config.toml
model = "sound classifier"
dataset = "synthesized solo parts of chorales (CocoChorales)"
train_examples = 39062
noise_aug = 0.01
n_mels = 40
hop_length = 160
input = "log_mel"
spec_augment = true
win_length = 400
targets = ["instrument"]
num_classes = 13
arch = "transformer"
norm = "rmsnorm"
norm_position = "pre"
activation = "gelu"
mlp_ratio = 4
head_dim = 64
fused_qkv = true
bias = "none"
qk_norm = true
parallel_block = false
inner_norm = false
moe = "expert_choice"
drop_path = 0.1
num_experts = 32
moe_every = 2
expert_mlp_ratio = 1
experts_per_token = 1
shared_expert = false
subsampling = 2
layers = 12
width = 192
positions = "learned"
pooling = "mean"
loss = "cross_entropy"
head_dropout = 0.1
residual_init = "none"
optimizer = "adam_atan2"
lr = 0.0011
beta1 = 0.9
beta2 = 0.98
grad_clip = 5.0
gradient_centralization = true
steps = 21700
batch_size = 256
epochs = 142.2
lr_schedule = "linear"
final_lr_fraction = 0.1
warmup_steps = 650
weight_decay = 0.06
Rows from block 7 of a small sound classifier, named by matrix and row number. Rows with one number within an expert belong to one neuron, the router's apart. Each number is 128 + 32 x the weight over its row's rms, rounded and kept within 0 to 255. All counts start at 0. Numbers have three digits each.
After each expert's rows are labels from the 100 clips, of 14848, where the router gives the expert most weight on average: "responds to" is what is common among them; "peak on" is the class under the peak. Only what is clearly more common there than usual is listed. The data: synthesized solo parts of chorales (CocoChorales). In brackets: how many of the 100, against the usual share in percent.
# router: router (model.blocks.7.mlp.router.weight, 32x192), inputs 0-191
# up: expert up (model.blocks.7.mlp.up, 32x192x192), inputs 0-191
# down: expert down (model.blocks.7.mlp.down, 32x192x192, transposed), outputs 0-191

# expert 17
router.17:122152113141176113141147140122167112111084137101138138117199100151117117169177155143141137141112119183114130158061129139147153134138097083146123054094129099137150175188141121169101096104115157119094135095097091177108169094076193177101100159190186142190187101151136169142082063143078160167156118136120150137106114088112170113115119136152103200166118127093147148139193090070123132104103146192113137168099188099143165184157152135158098153093109152168183121077098143117146089148124081123160084104119105176124084135159154159144120073172169161136125130132144113141145127173075169083
up.0:083128176110227139150111137123111109158116127126088159086162139172089118132169195081164152106132120133088127103158156215141170138082161138096115131192141145126111085113165158080137072114107089132083073146135139129156121058156116096127127101134120111133178164140120140174158083098129137097112098164174139120175084138159193146154144080092141100141137150093162086131147124092105139140124154114136171117163153161137132083107155160087134112159057177109148151127084129102137075107171164140098064132097168098183150148092103123178164120205176168124172080103117135159107077085135151155
down.0:179189163108086120104126139146072096149124072133131074095153125142129108125099055102135099093077129157117111130118125095076085084126192154132145215133167151147107127107145158125184141164122074204118127136057105147123083139188124120144202098110131154108157123180156036095154109106107095125092097118180109087122150100135112153166187125163118154138127099159169115104123119107147061148127081131142127129129143151127136132093083063104149076126155149056127124134095113106155132112135146104108125168135138099124094202135103119064194153124098152118113088119174159119080144101154127187
responds to: violin (100 vs 13.7); note D5 (64 vs 8.3); note D#5 (53 vs 9); note C#5 (49 vs 9.8)
peak on: D5 (25 vs 3)

# expert 18
router.18:153178117152115133148171147116150129125119116095104096101143099170106107166108145101146071145124059168090159148105114145077147157121080122148128108092166050173107178183125100133084128099098116172104180131057142149118130131055164174086103180147173180113149133163152123102090117101080126152127115110113138148109080071056122138092188162156156146153145137140143106135149145137127097134136149106092110177097179097074157127161119070140116158126108155152120090084142122051101144077154093070140120115151140144067047140120100190093095088096135144158093099176174146149169110151108149082
up.1:099126135119164107128135137092129075123121222125150117140167063150110133122123180132123140119150112115128127142121114144120127150091141122158120097128133126128173153146136153151102089084103200116156126150143095102104171099110109130136140132149136110172152150121091183119149071192141151152148090069125153195084133122130146096119082118136118153147107078072103075117122111137147170129126095156150176174114129063113183101121145143161146161106110114124134093108155143175140103119082097148253147121163043143132129131228163156141140153149102202121103250133105067151117159154102155132
down.1:093054116105182112108134106117108096077177201155167165203142113134160109151162202154085162093152120115137110125095162114158171115121103107147113056088096083124124134137130107139137140094154160097134102147156109135141134091124115165159189125082109065156189120116086162172111136070129187132179068094137129199113144167146112078140092148112111107118112120080132119152127132130140171103144129131191161099142081130138119069142176164134129086091122137085074128142143117174110099109136108141153179145107080159138125125166191111179134065145139177090148146124067101115154102096055113158
responds to: clarinet (100 vs 9.2); note E4 (42 vs 8.9); note D5 (27 vs 8.3); note F5 (25 vs 8.2)
peak on: silence (52 vs 12.5)

# expert 5
router.5:140123145102151118087155090116164109140121109144082103110115206169079160147100137064164158151149079143078091153156171098183122175184101165115118133159126136126129077121098126159104121102098130100200136166143117114090130061100093109120082112081170168140117127119126184114170110107146186143186102156064143092095099077095080153107180081096161143109149135154142104138133096090096156091167189119150162182085140153107159113108167086168145141157145112147105155154115094119132144133176126170118182108129186128074077103169184166165091091151140140158109086137102089154174159170092165124
up.1:090132120198126159158151141172166136176134156095109145149130117174105077099200125174185146097110147075130113141052138152135149078129126117110123129081106118172133119151187102099099117159112182121064145111144160146195164129146119122129133205116119132051173114147158162178107164148076130096145141142113105114147118147155151107121135164114097100123117207154181168155175097116097113077135156171128084117129104099168077094094129161063099186158095132153208118119186099168073139125096135100128117161132095105090171119124106093122154130121128116120208117151108117098170067106098146128
down.1:090117143158181212167121111114170217126189117103149122081152087141190160188185115129161198137151106084132178148160084206129115146161159158107127132185128103166079159115178131074126115104113132139104117090107137104117123162075054123128131129092148065169132104158117108135199126122132100121113172138129132130120100185085151090154093097076115070184134143110143075155178094164140176136174141174091190055129111105144145110126086108127145162117108078135131112177098150141132120085082105122146100126105111132093166147125154100091148162160161137142164147127135099146128133136127104106
responds to: trombone (100 vs 7.5); note D#4 (36 vs 11.5); note F#4 (27 vs 8.5); note F4 (26 vs 9.2)
peak on: D#4 (27 vs 4.3)

# expert 29
router.29:114176144132119147165167152190146135165094185089121126116169148154108171146155158167167132118113070169156176135096129172094110098158052170149063135120094090148128136176120106157090157095124145104152159136109152157073189132106112137106093173113151137101120136132190126126090130176078115177126136098052136105152107068103139145077174152150116140163112189189164143136183063154127089081137154160119128165060168127086112146142151132107076153162141179127184178065182091102129119159098110107144087140150150116146098100160090164121120108137113164111130151192118149117153078144126085114
up.0:128141177149103153165132088116097161182101138119027175185096113131138127168156160130115139105130130172149133077137097183080171132146106160105132108107111129129104115122133086135104134095151146131068138178114216120086147166119076141110146122139089096092046178132177191134141139161118070129080108135105116122139198147128144147172135163110145102102093159147148155134161113155081133114193121125190120167172115091116053090169138168119137094149131152125142129068163112069078154133120140071109106135155152105159105115140079149144146178131100136095152138137081168122150082098170049165
down.0:120166133115108201140080090139081193094116127165091142143087128111176136129132129123105128109121171167167081100151112143064100095130112098120086107098143172163089084097155113102121105151149164170107168178046146163098076097145128110178121103151093098085108154122132129126196113159104103081120100170154130123122155172215085170122161101122099099096108163111116165165150158139114125150159105137150119094159141096092096071106127133081135054086074091096111128118088130080102108063091103084154125167160167064158155185116094080132165165117099140122155133090115132155103078096115087149
responds to: flute (100 vs 8.8); note G5 (44 vs 6.4); note F5 (42 vs 8.2); note F#5 (32 vs 7.2)
peak on: G5 (28 vs 2.5); F5 (28 vs 2.8)

# expert 28
router.28:168175100095127142096109085086107080118111101169082096131110145119150138138102124109073093157099119169079089126148127077091164174150092130112096124084147122128097068093094153140074121086082166154128157126066133087094087099097114123157125076138155178156140120071111117092187081179101155138121085143123110158118102103125124166075145074117148189068177072107086052125139118084154118152135080084108116132152155066102158110139166092153181077069101140083115110096094146084133107077108134104167155099130165092100078132152158108152085100099110157128106099121148105176108117134074106092
up.1:098078168145132091108126177157132129169180190075169161126161136133110107090149123126146145078105165105162151102098113180160141113053147162172157103144099092134123153173110089113165120168160135080099123141159119137199134143145124110070163184110097123087105088150115125135042173120166117134128171121136110135145149123157098036185128129109126077154096163149155157160106135109111084055122144155115118088074083181179095156131098120119098226166154123149109086123121129178118160152155083128089109120128109152147161138112089137139123127136119061148141148141120182042167165119143148142
down.1:108122099159097169161135137143149167200132093128148149105096152126122110156153089140163129178075169071153147163139122116123105104131140116105119112126114163113152136087143140104105073175202104140132144125159148128179144157109172132054088198177090104111109151208127145147138064164119093121113158180135098120145162141200119134142137122154141137156129141109146141083125098157157133170127120150074049100076134177130140186149039161114148133119169126151140160148137185126112184141144134110130123122122139148193172131118114097132149230130146079124158161102156201054129110106143139197
responds to: horn (83 vs 6.6); note F#4 (45 vs 8.5); note E4 (26 vs 8.9)
peak on: silence (68 vs 12.5)

# expert 3
router.3:174157113098158084097117086096114094094127168154100082127164127147154089096092176105065107108097102157097086092091157102084121162145086091128089098098166076136116095154094113138094171088098156160154186121082101115106108093072118187166126131098183173162178129101122149079147122136067162147181087104134139172088081091075099123076145135125100155108144107070091097160150146108136126140147089149125175155103135103099132094144154085145158122080104139080079107086094088098089091066132107106161169092143143099105082142180165163144093090084091152156105102153126088147156142142098095082
up.1:122106102205155095140158193166177142132142160072192179124171158126126138121164096130183175161151118141138176161053173132164148123089125121141128137117033111143129188146123149090152100166106161068113120063159118165187137090134141146111099153127143071133163082118104127183064139176206137151142177075138072120099105093111132064126092121163081125126112125080152118110149109080160108082085113158070109142070129119157160183150136156139091153089168161143128124082100147156109106132134120170109076110177082179159117121149138124146136125121095108144144166118136128129121122138134162133
down.1:089098101138064157152135157180154153139061113156145106152104165120087076150144125175175160141109103116108183181115166089145120097168130137162085199120067161063145090089151155156138086077171075060131078136189128138141160143163127128071067181131137090112158119160104177135122143130125076144099146153102125072122160138101091133134089113127110064110132147108170142116120079124131131085140185152115127087108154174140112162118120152112085172158155124186175147190178121133139162186137150131132159144135144179165115103103104073136152100170178164107132146117113127084154083108161171160
responds to: horn (100 vs 6.6); note C5 (66 vs 10.2); note C#5 (58 vs 9.8); note B4 (34 vs 9.4)
peak on: C#5 (31 vs 3.6)

# expert 2
router.2:088173206119112159110113116156069135151096156112110139173152158119154144141153129096174113093094119178172123127147104147118138104101097147128078093084100119163076103121095114148140125127184091145104158164070172137089133163179112088163125162153094141085125175167132136124086067154096075171121140084084095090178179088120152156148159104130138103124102144182146155177146081169100077095158164108166122164078143195131087129161134139096086135159143116054132145140121081083126159135166074081103105164122163067157151120147055182143173120085138147130151151164144161074157112107119104156
up.0:119133143080116134106131206103109059153144136114168131125134101061089145143113109108079087125111156104148125105125103105115074110108189095094170183163144108114174167131118191082204132153157082150110044151118093163147137107160112138083214078125115116118142093167132070139117130070132159100082122092154132107154110199155170079163143087116150119172115110170153112040078131154134122133121080096147131119128113135107154142102126131106143152073140115117103155191145115177169100133140135146162102153097077132135125105105202130053152127129161136104119078109111140103092182105159148163
down.0:158078133109156058137168185082180072133170115072159119103141134128088074117101118095076098153102134067100118115145104100173149168120145066089161156134135086077176110160099150123129119134155083125146085041175128105157175139106151120090202105148134156150134110142124099116096037043157152107124167104132175164142075140132157082143108095118188181147157069108108087082085157141137164149125110122104104102128105175118179148155100119167173161091157137154086138117137168153147147108161129131137173101069101127119130112142153144129117103125181120104111099125138161072133148161130172129
responds to: flute (100 vs 8.8); note C5 (36 vs 10.2); note C#5 (29 vs 9.8); note D#5 (26 vs 9)
peak on: silence (100 vs 12.5)

# expert 22
router.22:156154124167168164119137090111111113120113141160084156167139172144160164127122184104135122171188101168081169127128079125073167176171103197140082100093091062109073121150078116179077151076088165103143158104140190123120100077128050133107080123101152124137119160103108176150128081136124140152161104102130073105119129129128118126088106100166150168080152123099157112133101107160134172085114146133111155132133170104093169147164203175193134109144150146155134155087108110086111155121114137156181149092114172185088120092196137147169119122125104179163094157095086162179169125103127158095
up.1:161110146167119125078140141112124114186056127143100139145117158158108159093141170101132128155150140119109135146113074134115158146178107172189126145136114113122114164105070148143126140104106125093089095090150129142153098148154133143064100149106156132154098130105138112094116157166101090173107132102138027067109123076100114087080093115184130175126118121132122147100100130176095142115061128118061156208130153120114165169133152149163134123159160162177178181060077113099073138138129167196108083065131147185127123093169094139105089128099087118165108140101114208159130189135168173127
down.1:119087105131175060115135093138159149050146185114183129166170150132118078150100153103113165149153086086122106103081175115189142179103104142120126091120109126136162084122099074182121094152119151102193116134169118101149148089109111074135125157159159170149166086129060176195132122153160190114193116171102166201139101122136085124134099157093143119122182155117106140176131113083116169105123131132104148146125093126179082131109173109153155129155132147136089077131180156165133108148127102094137176077116124128125138118149179144193056079179151138186166118152113101136153163160095150132
responds to: saxophone (54 vs 1.5); note G#4 (50 vs 9); note G4 (47 vs 7.3); violin (43 vs 13.7)
peak on: G4 (36 vs 2.6); G#4 (35 vs 3.4)

# expert 9
router.9:082180163153130166149117118158096096107103165136115192164105080138118142114155193135133169128148110135162182150105083119095171101157074090113102086094104082135120150180130095164083103085138142073092103135108145155091180123114120176107117145146079096115127152133126160138090105137109139105168100074098142095139161174078158090075091124098081163149079126094168145131154153154069167078107165126167179179179161102166164118150172153187067097155096142077141140100155108120118089144112145137153075162100090161117097100157124161137155073124093172054125139115091175152165074100113138118
up.1:119186158117097164085161081123078150151098127130074151143137142102172134196121138122110160067131146206095112106122125139107168120166134129150092156118095121163077108067128083115110177112089086128084172174070168131091168117161122127142096139154085126134119141114236160169127111147123066184113096131079115106092151128106090169150175109155138075079074198196159141129172114159091125120186142131191175124121149133125098080147165130078178118136160138081145163125155092076135109128135141102125084133149174083144119092156113154177160133144104128110153114150100139147145141129130065151
down.1:117055151189148158119176097139130126116195160057126104126149148115123158135130098133131118093115090166154091085103141116129146114048150087120156136159136083126097083121143104103141112087137103157099168177098116122104167134126121133096088147143100175109120187128174133138158140139112115089127092181165042166164154138122143178166203122116157053141098153182181125126143098123097118157156176124193153147141113184142123094054120159130183177128158151108111095119198090070098133144155092114113094168121179132152085106129116148173134061135113191167099172122108156122113139141164103168
responds to: double bass (99 vs 1.8); note B3 (52 vs 9.6); note F#3 (28 vs 5)
peak on: B3 (30 vs 2.8)

# expert 30
router.30:130177157081165117079141149113078078098162150135118147140150126158107134121168158103143108093109073134148139110158068131124140109166165154129141127103104085169138138155125160128151146152128092155125129166091148148155153116182134180117113126100111141089154174115148124070114078108055175132172112063111122090114115111109146120079168126201131154147126119155174111109112104130123121095150120156172155166111175146092160155136171159181077145175144163080122111148143071100086146056173101160181195175071113154081114109172167148091172070077079155088089084097104140127160159107056171108
up.1:134141132169176129137085047137127111102123087160101124132158146153149170094132134075128098151157096090062053099161123116182101104153113199076069118124156157139145055129118146092118099133104147162148209115148108088133106156141094122186121130105174188132162205085079104091179141128138158072138140181119106157175146121142122163116160056119116181152169101131110144177129105103128083164134094103100142101135131124104085120110111085149124137158099168110081134102082118158155147087174115118104200134090158140087108108115179103163121091091134146174161090133150091146131158132073090101
down.1:194136101114137135157081111102136163086039115203121149148072118150169104132122097159110123218143129119136106133094115143106103156143107099140090090098119157074144146088161109190095073098103181144141135078139123097113083100103144124201110084169142130175143113089082138106143116177124122151125095142171130149146158143136144157082091110092079160140164114069103119130133142117136145180125112126095082184143132054121100123138129115141143090089113146143135176099073231101150116126073150104146104106164092103147141162116130114121075188127118143164139182091146113196078072131129112087
responds to: oboe (100 vs 7.3); note C5 (60 vs 10.2); note C#5 (49 vs 9.8); note D#5 (27 vs 9)
peak on: C#5 (33 vs 3.6)

# expert 10
router.10:077107166110167113106148156117086077114155161118142142156175131117080131149166143088146122130121112129118157125133154066156140096113168131124137164106153082161142140177070169136183165163172094160109061182095113151117166150166164138078154124111109131092170103151110094136113102076131151126161122073113151127141107137129147099151178141163145142153103112186148074105110157115122150095127118190178162146106148162125166146107164127111121160143152141087070122150148066103150087102171097151206177155100106175119093102175150163140200080108139173075114095122090178079161200113082192179
up.1:125148129145101144121163106110137145115120132124049102126118137086164144124104116148093154128122181205075104134130136112047143146121090109179128133116101118174043113117158106147091174105092147137108200149118184159115131092120158166150096129149113098167123138077177146146161106145119115179113070136148179168098175119099069161146124168130114131078120187129140156176173180161158123123218091124132130144148123112149137033120115127087197083106157169128125077094136139069139097097129110114105110129177173091129129149155083124160105165169091161171120139121117107168175099108146051128
down.1:144072072134142165199093126094158198109118112182144168167125148139161127173100101123132114159167148068167133168105134106112097148097120110088167095122174171088141166083155143131119059130122196109130112123164113115152108126090113133193122087158128102155114125123086112169149132177160124080122121152179138174115143224173131130107059160116103094170162103089116159137121123157125183154168097116108108116164085093147088113114081127134149085078119133186117154138087183131159109155095159067126115109155109099150126153074124106119067179148139098165142136070107151177074114104191144144
responds to: oboe (100 vs 7.3); note A4 (49 vs 8.5); note G4 (45 vs 7.3); note G#4 (42 vs 9)
peak on: silence (80 vs 12.5)

# expert 25
router.25:127139163108193094089153070093090089101161159115084094170149103096186155151139126081101148136081121164078089119122136118145137147145139071129120114103115103172084096150057103114152178093086146167119153150075111084097117113106131146154133075099127175159151159092126139116187103096109173161178097122094178164103150124074127140123159073090131148107135119161126086162161163117106150141160098154155151163133061094077144097132167075156181100112141127068110112132099088113142079079143101136169187135090165126121088114173194173158143091126073164118110095142092084147153164121064123152
up.1:084119167149091147160130130143103181169122121107118222188141106130137131188153154132201122102146131117185163152135122185087149123075110166101153085147116137122116145118107085086101097111142137112049113166117180115110120143114046133107128137143075093045086136140152163183105150174151100123091113168152090095097179161129169125177149090090130098150083134125142147121135137158066147086170184077163123140166107097145046090137100211132088125113135140112135122092114129089115134130153116093071059144151131130139141103130110161134136133158141124124137165161084184138132109079161098172
down.1:062079157169082211172143116163115185146091130146135170182103159150129173156163116137166184125137147115138147160117127142125114090157160163133118116146083149130094151106166061115151137113162099085099114157149193170126150137144085150095071162128123093089135174135133214173115148129102095101137106157110154092080184157137119121177082090082077093141072188166162169156178106135057171086139156157166170095115113125142104146104092161061110134145132124154140144170151095121104143131163129128118129171121172164176098107113085106158163134169166149122157140120074149096181113101157130156
responds to: horn (99 vs 6.6); note A4 (58 vs 8.5); note A#4 (54 vs 10.5); note G#4 (28 vs 9)
peak on: A4 (44 vs 3.4); A#4 (32 vs 4.1)

# expert 21
router.21:173143145115135138135146155074134092102124155103097107155135092108143112146087175131095087126113076163086151114117109125067174191111078094151146087113134077136117152182114130147064146065081129109115134102084127149084153100071150212125118132151170131170156124109177142118110107103078152197131069095174118144107091104079180108075147189150139163104144073116110081133164138105124151133141133118134144189127172059108159094181140115184154103093107172127101070060157158070116086120104130106166095095132121117095068123161134186128102104113112198137082117151123153153127123132119119104
up.0:125095105161138134116115109157137119143073112141114172068085127156081126153118141119203122189151086129126135136094192102138085105166151102107134150090145168164119106120136095174146108167138108129085138108162147131110166130139108126119086187155127193092137089152086175131114095117129114088129133178107118056161126051160143184122136100107101081136170164156161157123168114119071087115098189173113115122103121161100102154109078115073083218147124115154162169137110088086174139152193104124091139134114134125115104083111129112158154083189195094148140102155140134099234131133104171098
down.0:113091116132123128094097116088097093105134104145146152130103087073134077124145111118076092096149113114111109071200130097084151137087149105085142101128105118086157116089163120129149126064157134138135094146174180107094151103116083143127156093117059130121102106097154147152119131095115135087113099154165153152076114171108162098180085169066137131110100100093086108079098104186147109137153075088146098079194092161175085084192130136110172115072175081070084091127178140086120109101161154090101128161115066099141120129090112101122156168098157086069124154076146161094100076106149096160
responds to: trumpet (100 vs 8.1); note D#5 (44 vs 9); note F5 (36 vs 8.2)
peak on: D#5 (35 vs 3.2)

# expert 24
router.24:141172092100157115103102095130165095082073098146117074083097145126120169157119105094093108156122114114077083106118154084175060091159113121078081118114137169143155102116099141116169124147143131154160155125110100085092079074102126076151143102119152177122141182114068076098180119145099168091147072183108156140129106115133083175097168111093111201149188122133098108152135135083173084167101098124115173148141140090107108125064125070080154090065089148080142146172079137118152100099127117114106153139120154082107078145097163092129097096135131151129130081165155074146109136174077116068
up.1:169162073122171118127099097158146082119091111157138093096102160088123124113092086109099088170087162137087085159142139081166092085161096118090100123146148167084170095116099139140183153187190159164136168173130116108116098100164104101134127144163077164103103151164108077095161081166149140071140112162104139166091128085187103168078159101142160166167157135157092155173100121131166084167118083123081106144101181150099101153088106088083165097105162155098114160163154170143155182126141101108131165162187162103150133187074130066148084119111172144159156109145158104095143138138106079109
down.1:115157125118153067061099075173150079113103147157178118122104145138104118117072115102146135134144133100138095138081152109168103064124065133091048123120132167111192112134116121130150170149192155114138143153171088113143113119159128097149161173098102180127122162155070150124076160149157144106170108167093162142112182145137088161097187138142124149157131150180105125140095109157145108100073151131149137125104107195142114130072100090101121116151157150104121144175145102135145107183169098147133194145118130102147129150143206091207132036112161129092162136192166101087144122162077158083
responds to: tuba (100 vs 8.6); note D4 (34 vs 12.5); note D#4 (31 vs 11.5)
peak on: silence (96 vs 12.5)

# expert 1
router.1:139123178118149113142132080090099103094177121096095118131128114134157153131131128090073119094094096168124077103149144121135144152082157126117152088124140108169078075137115104155150148102120146187116159171111156101103070094111132127130155076111165141127140164097116137144190079101142166122161087158164124154142159130143081136166164091115135156091163082108148086168125184115119165166174132114178156108166093091120081082099176098145158113120122082069091100156093095104099149062162072104190189148094173154080098123120162155182089051158119178160105075111086071170120158103069112137
up.1:125120105178135137156159220115168121164151144096173142136143067090074113109142179157118090108139102047154143125140076184119126144118144118105149137122118089113184197165155121098114059158194092071147078102189137157132157134134092153097127178103120101108126138144186119141060123103114134122118170103136129118135087186121158041134095145101164117182121101094140114063062093168150152097100150074132091061107165152151133171183086174145075183097132121177136130137176163155102127149121136108106118126123095145127178121107128140100161145127151109094142163111142153077111098128110130142
down.1:085111133144140167113147120129146147150093095133127170117097156136104231175160079103127159203121135100175163161153116140162113107159148145170118157149126158126127130137108121089184118129107093113116103110168130126173120170160099140098146132080225071113114188128106123110219113134124122136142118161104172073155188155159109141107083091133074130077129072143160129126157118136119183147108149157060178103167099138172168169083150139163150132157139126152163140195068095150115161107133138179158157207115170191147095116150192094116140132150134138125110100103118134110110149153168192129
responds to: cello (98 vs 9.9); note A#3 (36 vs 10.5); note G#3 (31 vs 8.2); note B3 (25 vs 9.6)
peak on: silence (57 vs 12.5)

# expert 15
router.15:182140186109171097107119124097145117160057109095097083125154187122126161127149154094099105144115224153118124127112127080105133162163124097151139149140145119125147177117108116110112145082112135088104093094144065129103155203141139163078114145136145187152124177094181122085138182103157119203142079125111119069088153120107112131087105139150097156155150106159142129082189130148096133110083076153105132163134173101158136186112147087143165123132150148153122104078081116108171105135137137190169066092198143175143141152150094176088111158046120132139127110137144192178118134151161147175
up.1:125158141176119201191122104130158086104123115128131183187099076164137111141159171112071109151179099129174129150119084125081120083153140099087102083045177120107163127199155145160164034144152149111128149154129141119102160137149160153125176124163120116117182185103105130108115129085079103067142114147147138109132163186167168116151126113130092142166120108141134166095137153074115123080138135110130112120183136108160111125109140145118064123114048148120113101108114110127184129111205124100128145192108074133065144165118126143099174104150163182074138114101100138132169096072111081138
down.1:119116169150169112118133125134104094101106183137148203190147124166126165113181204112112168114186103111118154101122135156154154132181123131108078075093082104072133137172081102146126101125158160068144094157177136113122132131133131174120127114099111071127152146090116164130097109073177166152184118099086168123125119148114166049128077145107095132126060112140090144093131143074110164071086121110173143088108126147131169114127179150158068130101140138095088139113134079206144097102142123177170151148099067150112128099156158137149138064108145129048115144106058117115156112122070134106
responds to: viola (64 vs 8.7); note G4 (54 vs 7.3); note G#4 (54 vs 9); instrument: clarinet (36 vs 9.2)
peak on: silence (81 vs 12.5)